Rows from block 5 of a small image diffusion model, named by matrix and row number. Rows with one number belong to one channel. Each number is 500 + 50 x the weight over its row's rms, rounded and kept within 0 to 999. All counts start at 0. Numbers have three digits each.
After each channel's rows are labels from the 100 images, of 14976 (inputs lightly noised), where the channel reaches its highest value: "place" is the part of the image that holds the peak. Only what is clearly more common there than usual is listed. The data: telescope images of galaxies (Galaxy Zoo DECaLS). In brackets: how many of the 100, against the usual share in percent.
# convs0: first 3x3 conv (model.mid.0.convs.0.weight, 144x144x3x3, standardized in use, each kernel summed), inputs 0-143
# convs1: second 3x3 conv (model.mid.0.convs.1.weight, 144x144x3x3, standardized in use, transposed, each kernel summed), outputs 0-143

convs0.94:499368384435514499478476458427430483469553483542456512513514502422486415469575512485535446427507418490519485466598466466430506455449523466452547408513521549511539507452544427470583444458456499505529438471453541448504474523580388531542436521497568495549540610504482491519612521596614463545533411551549561585579473548601560567476506494513503490525459519532530509510434554497597518471485514550490462437501463464535567561457495489468502
convs1.94:443576484562457458499519566492491452549450464393576494502492530545462481537461540483461503471595512512430556499479534477585563468489434463478455528457499446497474547452490574447350481461451558526497569502486445459471463471506544551361501404523446490406528544529493509425489604452422481536557571515530607491513610489527491446473515538495478482569481574563492576507525450506468512502581452427473562544510546474494476443490512421645457
place: bottom right (52 vs 14.1); bottom centre (29 vs 9.4)

convs0.60:503514472510502539504537500457506469483455583539487463515536479447494452529537588480552478497681500468496485504545553537383582478399484513577494450465456527462498550535446382505545549490550515514561491526526547496566514518465532525564515667509524483503474476484454483501530482473482472526470501469484515462558695480432509500506432451463448478481479489515446495476436435582444579463531516505410671461473490481495470446467436442434512
convs1.60:562525539533527477539468383534562496510574431499556488494575516474436517525418496524449560528446521524521536529482483470574517552477514465456478534515507529501513389481536427509449399482459461541572358536519465466429543479386463611507404474413491507468475516488504545522461429517447541437475520595551452479494402470493506463463506514494617418448441519398461495427479411390435542503550613547514531559522528518529473505535504553506522
place: bottom right (33 vs 14.1)

convs0.97:512470397461501449454532565508528464456481458522553522544508485503505426521507498458438496504520419495546564519500397434483511518461464432363417528472485509560567531519526544506460502472530510484587485486484424499480560603593451423477519431545521479582496590430446455470569532575475424544499481573548539448469484576476524582575514569545438527524524584614532492469382607447557435526472577475508431507494578518462510458475466513463434
convs1.97:528512520574479546454501448514528552503532513429358523505456563577530569557468527548537490474511533453526543493597506528469485484463577459553463460493510461446513470506515526461393513600426486475440590496546528538473485498580434595484525481445409464470555415611471516425463529545462469485472500542516537479525516471442467344492514546432506561482481484529598492503618385399470452558541459481458517460493501528590444510520421446526527
place: bottom centre (47 vs 9.4); centre (28 vs 6.2)

convs0.84:547478451487468509457571449464437467512521498523482528515581482534513501573583463446505507386516519467479500459475459536583499428461437525578394522374562485529518529558595443473454526463452527444550437480555523482425546552409509513584462483525504473471523512563513497534522446507413523509520465506630550418517531590537557449472462581496545541481516509511528521438414477397541618458576636490513460379523470490500491426512498512496515
convs1.84:535490505545515434480461484485518519433487457504475540421391588464476482418462503519488492587473451482482491467463568429412455491523621485373537455611475445422459449424456536525580455549520467554546403425485461515516393451488456575500543547521501534592454460483518433493458547502454496521440544584421459539472462507502526579504559445447406520464559566519386519486501516492473453512475484538476516593505472573495392472482437537470495
place: top right (51 vs 14.1)

convs0.44:443527476414506482458557436657377466489500472382511505539475542570523420666546508518565452505477478536558574518502421439547604568466487475548544466560415442436506500474476555513440457534526488450461489407480523478426504476574572502481532526563557461467493470530468445537499513471460398517457457531474459509498536537441526502456497448509491401520541586460514431498546499545517540505505506537557540602467518448476495627471518515520523
convs1.44:545481373495530500485452519456458512492442483492436474473543457518550574479425498420487536484460471380476508509482472549483396520512551498377516534450429533510426540483470496479453604497543544476523491581449499525585452549453414519481528442382476555468459534568495524515569645497485511531554514511520559432524504564530492500558476538532454578547432539455442400467455477466521433506636557496509475478516440538422535500531463516629469
place: middle right (40 vs 9.4)

convs0.21:531467445515535528506444506430546485515452517394516522514519435486539506540604464539503509512426477526522472513421473545503554503478458501546397445445534435458577536513500642544488439450541515448496523481603500471454498569456563521521511489387614540443539498548550513498537409563478458520484502505540450548514605518458569489518506507511509581508463443458410472537411396596380608539489535546472560389545456507525494494490472495430458
convs1.21:531513487457520542466523464531445523540427467624498391467486435487486535444500443479418505486457515429518477564498569441486556557584528385492591486524501575479498591553556522563519554498439412532501472571466495469597440514511540538475513558504523385504388427498507418488446441522567428522543482381519513445485490500498479541439450589564459466519482574489403516498472535602541439502536614545569493513506463487477478468496486576488533
place: middle left (33 vs 9.4)

convs0.103:500500498516478584484484520508572497494523523502461491486517556415469483465513501494466503561694448453480446507465501616483382462532413509552588477507472474506606420471510400512551559469441424514482438599448477470453510503471456472510489439487416574472473391557544464471478430527465566508539503562477480491482487495466482571533502529541539551532485516432466513553503433400500511502500458590485571625532507526624549453519436566539517
convs1.103:542513500488390452505558473547432442514490602466574480500420512566510522439519507587594559509474550504424503540540497442466544531481533418536476531493459488450462446534504478512519483513519530529524468498576481490426545484524583546464660523580553586490545463458417464531507494532486559573522562503572517486487570563506515445437457560502505435472484508496552466464452425449461589564542497454439473419455622426453440590500640467500504
place: middle right (88 vs 9.4)

convs0.122:484514444523465545480417465490479511515447473441475451488489480573541514451591494551520554484518574497493465491473428563459528428510495560574441439445536593559410516499532515545484524500477617405521485443441605471460618567513478446495595558384540490484505504603524497582537471493417493548511468418491429472451544584498513577454504466459477525540490415474456511519493402539414447660472511491564572516508468556457514488524483471492517
convs1.122:395493419447509601537531493509418578441508500448492533474499488412399374477603442499479451477472492543468475520492462381452417485481448522336513571523510455499573471519525574457513415444487450524468383557499526453491499588449475511498429495463391601518478512465475490515540483474495530507510531454445417487547466515413481529503553480488437429514581465497518552486524470502539518488469558545461494472454512480400567518476433579487483
place: centre (25 vs 6.2)

convs0.11:510551505527653646436457490602461492537580513487516500498561546544506509439556451527504539472520418528498530475514446537507498540515501573527535522555463485537432414559538491514487419542455536491486546495505479529524515450585509479449484420417519568545483446471600472530463547493402545539511478524558495430469558575449501463519431409448511428482485439400407447518523476527380501591495405513469470534534527534427465448540545448434574
convs1.11:481562458511462603539453480515523442528512528456495522479512512542441461571471452482489484476477430588539468535377518470516492468427544489546512511497522482398448487513444480471530486483570503669487574426387514588498523411475392519601566467522403557538484511565496490555472498447588487458505513507480532538570415421525397475444502509516501494541580507512534480444612576482499485474458498560565375571495500496435490518540519503469448
place: middle right (53 vs 9.4); centre (34 vs 6.2)

convs0.110:541459549484508488513513480511517480434519549558510421531530494461564554417403577476452523537353487575497487468512536562556502461534498457526492445395498500445462533477478438457539488480541466524524576461530531545563516446466453489581507473515560453496532481517504552530533524571634472492522601461435490509497455496503414569494484456484598488440453467442476525482431523650511538454469493541505357635499531480552495349502476519481538
convs1.110:459578473540398482523523426580537515539568481421482533445557459419452434497554432487507505533511537504472615532458475506505614519450439449509513512488505464392452607491447624543486546480493605524489482508493516489460483436563537554449512475500515532564551604443518543500481462499489524417406455528450501483621548464510526480549537471432551526616547518465531511553509508608519488484520481430477534437509444456496463552504472504567359
place: top right (61 vs 14.1)

convs0.2:515520478475603498440428601532549521524472476486508486512484478519482556557604537509537508554570475577544531445417445500529450448452560531550456398530526567409442499432490495535638480494528568527488618450452485515557604520531424434475531503479526522558463522517558502506451547474462396498544500491478467538456451522518454541551434383454615424484505426480465498442536492548456569511444416523494546596475491421534450449453444510470508
convs1.2:490526484620466545550515382589506472509512466466597447575478444529536460487446476594493460582388551424455470548515515514570610495462449529482582595476452562565580511548543555478377522527492470525476504509392464528460527467448516501524479511473447480442509439515521527569563536470558487521483459418532571561470514452492465519482529538513446524557449556508474545476450581498569445517548602561515448458501532510457401573504483453482405
place: top centre (33 vs 9.4)

convs0.117:508520419538522528491461459418521458503537558421571549549533455540492514571464473564445515542440427480529523432545515524672492484470501482488509523459515520553504470481538608407517552538600522471424539515550492479445504574477575459499466387534587686506525468488543526456494502570511482472446489557438491589500405511490546519481536427501447603436445431447446454476453479491479446514512480524469451409525485510450584521511529448472477
convs1.117:476492436522602504539532525443451521452471493520547433414508486483531508435539423461498551494502492438511490426429430433372511493531519575392530455487507517513559489478505466521526413462507470580459448486446414461629512575479471531531523552569509435556505493377491522379463431487471471513520461476615490495490566542410473516466430474521423451488528463494471554544520553523530562484528511539591483594479512465592516377496470535416509
place: bottom left (55 vs 14.1); middle left (30 vs 9.4)

convs0.47:529536552455518516557469500541477519499530461502499629436482608444488507549501427512486506548566528471542552509389557498521394590505472491432450501502440426489407512390557556448503427521561539456450570423429460513495544489470558624538559499463444545507473422556496476530504567509506517456544545507546462533491533572513507476585529467546569424532519439434502513543534485557561531522484434509436412604465459475400468423440476429532453
convs1.47:513505479477498538461485510495477484496450446334467392580655460532614437457552526461506510564451480476496610467597394545519598455506493479531566455488455530489471525552485481593574522464539477528584551495525575491626488534562416417487521580551527494526535542528550457545537530522446437548543497561474519477460480484540541543461410526583492567494456510480510467476450548494543500539480512542567438464486512534460485547560507443488430
place: middle right (72 vs 9.4)

convs0.101:463480472507475530437460500474414504516511453472519520588522651560505530561498485587486529577536555486565595579485533474548441485496513483395520437443523489534537529515504608561509525496523635504541504467511480488503521454602503487459472358573436536501548507540496528543495509513514528465449517589542488555466381467485508412423548529519447561457499477501484480480545491362465357509562461480483420448497476518423522466471461480466431
convs1.101:569510469548497520544514534555552480530473584477489507529529533562591480472559541432478436489524467570529516466551496481497446409473587441426501525479524533477496460462551353499562408499570549498490538479490654518578522485564461562528515500426628539540519521497576482521510459417541530479459420503419503497555422514487486478574557410499391513525508479462581523476423496408499470499501419511598441500554483435515498455390482493448473
place: top left (64 vs 14.1); middle left (25 vs 9.4)

convs0.63:561506561517451514500554535389499525537513491469444509548596524450514506529567576514538486528554523528479436557482465454515611526460500422572483578552506541420465486571476523562482458475506475616557521452543490488545413569368532522538514658493524488510545499421479546407505415503534486508507490420517496452503586432382511491481519464526592480420498466523423481451393488420479565422490567441471557491440480516477467500509499501441501
convs1.63:545427543522562490519514447460507497471503537575577489476530473414504564474447438571502595426631541501526515469508527498468518590459534574516491437431446448559503487480497382464550546541525581516539416479529539542440557436546479527461455458538602469463505465494513481436477419455490521453509557542535527568509498531582570418435530539503470437484502523560495496495552588608526588518582452531462597513557565419620481456491497515476564
place: top right (63 vs 14.1)

convs0.25:483489439552512564453544493512457491488506487524432509535531499511510428492525555526533490509494520489463482381620529423489547623446536419492503701543489541525526447544501510566458470499494437424544349584526475530480424526509526512506473498525495552417470451475455499533428426523442529487473472410474515572531520474531450433493534545518492513473505539519485464459493464509469499469490570591468497377576499566449605611519570468535437
convs1.25:541468465452486475537436465441450529448427516492545561443418520445506498482502513454512529476512446571403516570455634533495510528656512588470563451498547507450415560466494461478540516476522461463435527441432542539543479459458608464414421564494537497460432525515614563498479448478502514462533500523473532560453490493502519513437484488525516430487447470587535501566463562584538594483488492543537629569516483503487531578497429621540545
place: bottom left (32 vs 14.1)

convs0.80:370549491575483587460433490410499507580487492502580483564468473511560450506571455571552511468302398467448421455517537523495581574450505548578425519467506519450472523530527541466463445488483450532454483473497590436488500467471533433534501366548529510527564530559525467491535521511422507471521462494488509491428464533489526512484476496565510537574522552507538548498462496578485476490526410454541379518446565508572529619506500494540519
convs1.80:589422549454532437550479548491576440547444651545482529448503478446454536431489585386451561618514509501507497482467513488539483452540506450418518523548585548593571527530480515484558507514485452484516523496462562420651497515488424466456467549584506490537509512495477478519409390459577575479521499395522464431530515521447471535555592421501473457447502467524435496513517555432512436542448500501599543500517465514548492480503466507444527
place: middle left (26 vs 9.4)

convs0.133:408513437473504445468492462535445481487500454512473545472529604509493402510496423493516496490505421455563512493471521411389487565489527505531551646523466455517512500552491521540520482465593443541575605517561467445531364449559556557526442472559406452493509485379474567451536541493453493491453484594460482511521521505544574481429517482534429488476459545478429458505577535439492497473603531570497532631529479531469502591489554515517446
convs1.133:556462432470575530520440577470388494508539440480492454547526499486548461587492521412551397478472505500491516454564406597525470515550528509410501391506416497458428543549503443530489535526525550419465456517474577552511513598481479440519550508443539525398440521617481513601538573470547466508523477525563544567495524529521456486553448428542586494498467490501534375503497467425525472500476472500493517505433544531390559509517494524583607
place: bottom left (48 vs 14.1)

convs0.81:483491496463406480528453503456502530561619570513525523502521401518479522448491507562487520368389417424468473513508509540456482509413531590522546541522481519505463512476493513434504497491447426459501468495463517466522432468484495464590464453421494518549492467471483565464522519526508487520518537523624654481476488523517485513562543570555517523563513551527569465529472567621534519465420498495551517303522537564379493463517442469538507
convs1.81:514473573499457541561506497452470439473411466533448531479510574482465491496429525471454448551508511527482497551501511554555486409505517508496545444563558535487463470524519545522565516526521544585522545527586489425528486406458370298440431519544475541534569591496522455499464480450422457450448461487430439520461423436489488520380502479500565400385444528522554475482473574448449447522517528540533475521422491501604465468447531476482505
place: bottom centre (72 vs 9.4)

convs0.50:507508521537553511460499442586416449569534432489521549494514471575546394538451456585479527486554536414483600549420506454534476491486524573538521434487463490487456508530509395488412541514503515537479538515483453468474597560575468461480579517325528522438519441511450446532510527486519493504437473431558483510516506479518489434482506453453504570484481604445488491470574488495448463728572479561476483553480512485460540564491460503519499
convs1.50:506561478364481462559415531545441618497569608554478581461397557445546509484501437453537458432530444453441499463475432491454440416463509498441508535440467551453461429509572527453497482422549465474497442492466535483477400518482479518580486387478538480487500543526448507475530560521428535439494442592459483497469547503465581573418541465555469434492607500504449535427540470471492527414393526488502442579495469552443527523516526503474474
place: bottom centre (29 vs 9.4); centre (26 vs 6.2)

convs0.128:462559422452514479449528529434493482476483411550481523477561550470451549485436465527530547489541478427481472491504457593554448507537504537470567419646477550525490480425551458484522515508521457473458561551552460483500465519645517488390530463447417548497469470513547522505504537494470527456548517429433473477497504455563429524528619567483496506482510562429388436507587454403542444576502424561580482620532493522433478550511588466548478
convs1.128:567474511543476522518503537426465526417495510463483416575468528529540474496530616476477532522585533527550542506442523462451512515583549514526551548408465558500463519556497481501533518458538589482481425430455555561451554536442558536590583548499453595559500542505443553578550477577550553538460427579551484468567423569453508487461448494536542540584549398527640456508432545479501580470443497384463495450451565504494517482504455548439491
place: bottom left (33 vs 14.1)

convs0.7:475478477462506475493465454686439459456422426463599486462522520547542526543526433512524518474471509468558533536493457560547522475556522436581475369470544432546546522468489560502361522477496500444511547466450485446440406539418517505409475551459562481429546489571484474557553547510517506553484555580558504457475433451481586568422477459483515552451536474475415477548448462492420513476538571562565501579508520500540558452537506486521584
convs1.7:490511476472577563447487539554480442573562522459506468463616504490494442479541414552520438561534506532475550502520512532470535521413457412397514548507478535523540516512481413513483458444540540476454457419438476477488596480520475474640571422488461544600530462552566484510536545509616572498609456476501500364552588513490525515586566489487525389574566478427516534416516482554566517478491477532444499500519505468458515522435483502488419
place: centre (91 vs 6.2)

convs0.13:466509466518497463461507573633531521493492562506521533512495460486495490506508440465575481529500475509488439520491435419532429504474549488566493443630483531400446505543512462458542443541504518523368606462478517491596556557502470408595456443509439491514483469576511492523470587510530449485582496492421521569480425546518461611470465466547530423548497507418443426492490520458510612515414389546527491651491486479551493475459531527479508
convs1.13:570439495512499497507430420549463418504429476483492547528563421509576527491467582505424510593386573522472537471527479486494546420456562515503558585427502550558497512530508514496435590518558547521532493483498499610369551412487499457405589494579550543442587544544470474547495536519557447583551536492571560476540587532425479512506485522503503497481449565505523552543482534539538421539543505541486504440503564450507433627491483421543485
place: middle right (44 vs 9.4)

convs0.78:595504497470508518521436496417514482503475530472470554511533534621557547532508541606524574480522545515537569515507588526545420420526526428463498551388503495558508418518480584585451502468537575471454455468516506447450478603544471542598528512531441533441455491533532515533479456482445532456547479519577429547506495546498431442600470470519439517459499482495442495445471445337428383485507447429489596423555458498456526505527454546481497
convs1.78:459534484410451472511541476451515504429518582569533592518445531503547486473561460402488510460503468496510496436557474453478478433477552628499425498520497479573571452469549472519556438500477493505419546553473590576497581543508491471503399566518606533524522595352539503409475415511544427500422520415457505524506435533523507585495492478513495470531547474487452510520495530494590555519538472493517432500457462430649483432465508453435548
place: top left (42 vs 14.1); top centre (41 vs 9.4)

convs0.48:493502509504555465517486448513517480549587562494501543518551471463550435506512455458470546497470504524505477522513457463569484446484494517444481364517426515482454521495412503489481508504453597527529560391450511479534544529420467500564510483520532592506516513464432534510580648512604487516540530575554538535525503457521582498572515471518525469479535504561562521526507487479503462419506409440539445448441572495258512419484409477444549
convs1.48:402434489496541546477487525537488460387361508472547507501492479469411495458490509477548411584524425531553455477602512477482523427492526494487496495522556535573489459466446507508487524584455494559514572522559477523504479497510446410340488449523492442543555571535484417527502528484472497634495538554488435500554442507522498484476511515439481511449523485539432569495523605523509461579410465501464512570538554449643509555489573435511407
place: top left (37 vs 14.1)

convs0.31:486538502516453505538497526370461559520468543576545489525446501576512487561529563533555447541449447513533548475515540488463498493509457533473401445459511441518511465406473703549490482415607515442526474391440515476443448433392468546463485545525462519530482564530528485441552449484547558473514478500410562524521637495463544516482456399445548495500506464457556583470486480599469521472474542436561540433511457564542523453503534497507525
convs1.31:538497558449624537467570492515575517604554468503493568488572451499511537449467489472464599475462549465461444512483509502626552521485441562548482542559534552462508626583504400550611493432580488563525544594573414467506516512533536427564518431464531461495487510492478581506537433480538453442503467451522507561418352478550514458511429538545429492528419518510431438501470482499546485533550470493571469472507483450494460507513461485422491
place: middle right (69 vs 9.4)

convs0.23:524522555448508496434564508557472471529520484512411575501521520465501511419436525474463468534438535455468607576516418498666560493479488478473522492526496479421474605443478500515556534470499531488527519600569525487392544511572559481479561483601565493469447453536533522562494404502447507545454474494562515529507387477369493458484592507492521494492508567378509473472526528423419541523491569490402473475464432484409504574537505545491472
convs1.23:565497433469476464619510574432450470467473546592569481522493484487503535470477492417557571478497481547472448420497505493445526486519503585506508531449489458553559441521625527525523461553594384558536489448493535511570476510458494477553499464498457471543458549389428563473518532490524445499469589369475459474472470562546509556490437511518489494537491415571449544547568547570546493506480492562638403438551479383517527421479511477461538
place: bottom left (51 vs 14.1)

convs0.95:499482519499509514474489535573478510535485568426540496495526548483494480475558514426436467485420633494457532490547433389583496519564574501509537623553553495467516368503466519524464564512445547494393407548517484454459481625493495472479531417433590517506531483595491511489456499480455445542530462558677470437530458485460448445497465553479540509538498545534548485439437437448444525487476488502475451482564558534416495519483578556515433
convs1.95:442515508466417480526451448450441517415476537539490619531410504512530441492417498514522551443593506496491574465473491403435463459453571532495527437422456518578519606459480497514443471507475477444503575475463447616511522488488498514475516532647542444452545551396485478456417528539498536505498525487438489517488464539516521574558505528587528517487531412447475605527506556563607548485538514539434546587485479495619510445444482476434530
place: top right (45 vs 14.1); top centre (28 vs 9.4)

convs0.120:458452497490477487438478474565457446474433470413455478456472570461493540565511504505531578554502533525502465459539498446509505478441519453525546511537621511457431589510409572499469559436552418391529428441587479497408438516469481542460528446551609489435543472571529567562589473476534454540463519541501484482585568504467553503479536472487554536574451534469499505516460392588446591475492510562564473349545542503459531549473551461436506
convs1.120:477537472487395422466499514424498542486508535526535499481509440586546437538427444458561490424538490477393514526463572469548525544515434524494502469486417474477485542529548553481423392470394567486446577541462528516504518392456539520493479483465547432515460500417487449522396558494493567512549471458435503528510483464479458467548495564499560517552532467489512494460354555614569468520502493452470511539513532414381482385542512594586461
place: top right (33 vs 14.1)

convs0.126:509466424435451517452506507455402446452511422518526581443495554512489490512512452497534523499492437429451474504578439468484530477432435482536573570599499552502498531480505510545548438506457476508543548522405513436553462490594470479473453349572459472512477568454479552513523478519450564457429491548579581503571430482439495433482521487535461498462457515505448530454448547467522516424570582561543513645550477467492556605538622549581499
convs1.126:482427462589542404510445499565412484582421460495538505517473549520538508521472529516530412477512521526535543432523520563521430580562556495451526446516495501481426504496461464474465576536490529476507481534447484528494501494489586544460487496455459523455401522603390556589484594485498484574514567450429538444579572528631469576498485532469543513556421411379494491601529437460468459458500434453504553497542513490404478526457484511598538
place: bottom left (32 vs 14.1)

convs0.32:476542539486521518492518495512495543628509466503467525556556639568488507492484596539483496504432530514500543503427519428544495571474479521448481565527490444431502511455515582537459499462520464532499512591455513450457592410592532531487497503453498477492451438557489542438440460437502577437521511437409477501538468560472603414435504541488536459494463427437484497514632487660535571529564488535446450476384436447552475462479501432472460
convs1.32:491465443457484526614499516484532475431521487582520498506500414460547393458484466559586556366478476484537482525470483520460539577555476502587586449499463487572497597521423554509478518419607502452531562484546466547569431508478542452401556485508516503458508504425492509524405497523425488459372489493480478588507470525441491410499473460451451559511546483592509471518489574471497478485418510480514426415503464550447599503611444545500511
place: bottom left (39 vs 14.1)

convs0.5:504493521540540507481477535585562535490503482600437491503491468440506489435476475495605521470421414451518404482536424476477439465576574473565536466596447487442472477547545434534462482512494484554501609490502492435586505548531390429492556441525423446478490426496537518515476585505569559496509489549502542500492427440539448517440475502498489484563470601531531503435512534436601553478480379592546420624567436501523529518482535483407494
convs1.5:461422490507469478463439504593477503502452538462488570481493480588537525524448531487462444576473534466481479544472509472565487459401483505487394465475491566589455507497490617411471593550459528494428535496534567615414535522447572481446526503518502533464556560593422509576517534572560436538549521563479541475574604535504560559542519452451566515419542521452482507579522589556473521480580433449479540396497468510435477561481479452579501
place: middle right (43 vs 9.4)

convs0.135:430555473496488508526464515525544484534492480477419534492564561515515488476430529493503552491586392535508465513499486568569448569557537517476556562393536479466388399480545442485452496540519525472527602531448535450458582442593525615458507438413444544421449520575490565450439620522458474477458521525406476422443603555571510455556487526499513499470477486441497393537458460495459477602448436519500594544486496496474517519507530529491553
convs1.135:497523492403523565481475502470416558447520483502551439522431538481414476618534507583555521544502501485479596534384423581435492489531471513575467511513400544586537527474447498544501494421494501458391375532507483510596462631444537487543523570502474519546478432521437553602513483480583567501581439521602550502530461460429507520478505474548514533529506524532510449445525462413511446509495530452484517531541548540421571536514491482493422
place: centre (97 vs 6.2)

convs0.8:509513430473426516463451556469465460522548474509479486493540551569520466582416447494558517507413409478478559474534481427490509586461578534470510400645433465491412434502422427502535475483516426536477581521455490510534463530405518500509490429555427454542489485475449610451491606484598505526523573589496559472508509563503497535615501510566499466503516517501481428594439564498582523360529472529525479515505434572511471491493478522519491
convs1.8:522416576522593583499480453502561482469571442390471507553521401481472514475595594497467522561561544470495454516449463611543459353480452535601494480459554495469453484557584479475493502530452450523523561445503501560508463434493513462490561549476527433581540572565522483430505552540518436580517451529575546575417473477514546540505487533508547579595544508508594495505507580576439566480521501477522425509532531498499507442532406489517459
place: bottom centre (38 vs 9.4); centre (33 vs 6.2)

convs0.104:592516507522491538555483478418541500519566567480433463547489464545503530514502483499487515482463486530521588477446542494502494425453587561437535356514438496455501516500512571452543511548509537569513523421379498482535514512500434441546465382496563481494491584518508437461514542494598558584463476531593501583528421452524540475563500467516476534576504479570571637501503553485494473434426458481524460396408500445483553408456439431422518
convs1.104:445467555561475573473569517528489544532429465533524589449559512533476442482542495535428516512507539459591544515539443516489603455516457404541544522523607515562588419461537549517418510585361515508568552533623483542500555452565506469388486475545437504448464471498517410471509442545438476485480456483429535530540615489481438517412555545446476459402517558498484515454538475459472431516492564478465526504494513463535444545556483539538412
place: bottom centre (79 vs 9.4)

convs0.62:498480518532564479496549509479447563527604522526472502556508488443549418466663444534420474430586496522529470476437551468457489538554519503380480479536394483492499458571473416495432457523441532530539444507458544444590476467374506492494461563410404495534520503507421518514528579516531554528577551582565506452529548478534524500501473455497505445518506509520536543491490504514609560518503511445557422347488542565438478435502427498505534
convs1.62:507514504460559512465513413442548434498380578450457527438533525442454503521506544551507470482573531453522518512464494536531505495437500488507480517466564431503526497390513491518564573483499490574536523483494485513465503511535519521548445530491548396503584569517533527402540490560409502449446483535535457537548531460503543524472510448506483526408557459613444491545546575454440521437523511533373651493482415550669528519472576396452470
place: middle right (39 vs 9.4); top right (32 vs 14.1)

convs0.115:499484532465521494501538487391441478450487529571484445489490587523538484461506533486550543475343523489492517475422398518461576532538493468419531437530519487435538537487521535436449432419537567474572589514605510395491465510472477520462458503560558449557502505459528511480545455539592466573454533558467448540509609499521516576500506478519628488549482487525458409553462583573445539427548519479470457418539437460596484480495453540409549
convs1.115:454491509510433527451430438508553491550561484556534526505569495466437480546474450602539554436561583457449539535557546507575509530398437531599516437404489429485527565445480528411429540488430571495521581493504517557541481351501460595515529476458452469487517492468533540520482525388538482480516515471472561521458456474529538423557504485447487458562561426453495540486467500660513445495518486427418503483492523491437465463512481509605420
place: top right (99 vs 14.1)

convs0.24:543472468485460486453453497501509500531503477491481463548489518465525519554558499553465463488370618499500547508487534500541495518421542535510500423484489484514495531468473603541498530510500607534514518463419542501528425547518480443517456571448587507479529575491468493519604582493628508523554511421655565519499552483539474552525426518483469461525525496504512558470424525534516486404422437428498481349511480477328517415493438422481508
convs1.24:441439505516498478500515478530473413432432565443510580480476485473488436497504458494486539545512434508561453385451539495562541477496581507408549452508571551501580471462500557478522419496461451437475560546509448560502634514559460424561505484478448454577477540464451434427438528536453439541453479433418419464546460530494561473420581474430569422467538507527483544579623502524557440456465533526402499537507533454626491482483481544493508
place: top right (47 vs 14.1)

convs0.124:479461459463492454536517517442556470473509494463499554513582496541502517576567522449538488355562433483495553492488499468553501588567481477464490520362539540492562405426475453438523512450494388437452413522562449483417487431475579544537534538452622523506534515456525552454534608572450438585500519535504489563508613482521574566482557485452476500466491441485484448489432479570514436484415577450538505472598512452444537505535481534534509
convs1.124:523522526526486578508583543402492508467560484489586424516511523507490542520428413539577514581606536410507489571497535503457541514471469456469456500620408463498478537536490551458402501506442431458537439505456448354478562528510534513484486498521414407530445464499515389432463455564469495544619513637608509459441521514519562499521568529527526499459480541522436504516452484484469602525500528466509530561428547509523457444482476469474527
place: middle left (76 vs 9.4)

convs0.39:541550471479504528477507557435440509506460466473471498445456580444369520515502468531489496547550451561463592517414538538466483624554487518453461423522548543493398489436534518542518480530589508537441556426473477443582480556581493506423478559519454466579448510495547490538485551491555545413476562432465541446468474498523486495533515418516530450524496546531531458575573535594550509411461365479500467605598468474542522396466514427518446
convs1.39:452542519546521476561505385598516487524547443402514387520654450558598473545509476511515502524433605461483580488523490540557570535459439433517546468519484496528519580548486496442376561499518484437540449545420554528435536466434512526596465511453446527498545505529517563533552502532458407505548509513530564519407542471504555473540492667531493484502511452443460512533443558532512511506490543457486476449494507510463435567491443511510411
place: bottom right (82 vs 14.1)

convs0.4:542503520486540528459509540384484527523521474536539563479489448595514595546437550540564522480511520414508585474460469459464533517427477492553568502500483537477451534530523505473495437522524482520458467449434442478521514513484521491464577540569508468538540647473470474471416548522471467487451500534577520483535475460465453441512520592460570423521443533563521541481493520565440539622445400516370524323444494542530552587447428463496413
convs1.4:561561604495463464485480573499530515505499429415500454486386491495501536566461465430524477537495472500525446474466559557480445408623586527555438520541538476538477496491344494550520488412503470486452486487531512546546454552516465435451511483424491553395490485552579547403480467434521580553491442487495549490527478477570398506522562426485482571518441480564583440567406472480504537500599402487535485539555478458539496486503555484533578
place: bottom centre (31 vs 9.4); centre (25 vs 6.2)

convs0.18:537506506497572502528502543478454514549524488530412528506488583524522433524574492490571521479434462460559611492416547500536478511548481500552446417445499454485465479446528561480466505501572571457545589586498536467523554542482564492534443406498616614445569545525445497500529535481502561443490513456422539460520474550404476529504502459523442471461489504431555558573436536519483466540457505401497323437487444534430544419496545388469539
convs1.18:450501515526527507430489516453529477502496446477555468494501519543561494443449449585493521534416491513528635439490468490556499571470564503549609511526515512575531606564508625611537584507568572608560562499510508505634503474645531469492532495525411519595546494485508563489459471488460461508515493528525496531405484507550552480516485483479549460535468434534569528506524527510466431442434426508558472454425540441488429479441405511446465
place: bottom left (43 vs 14.1)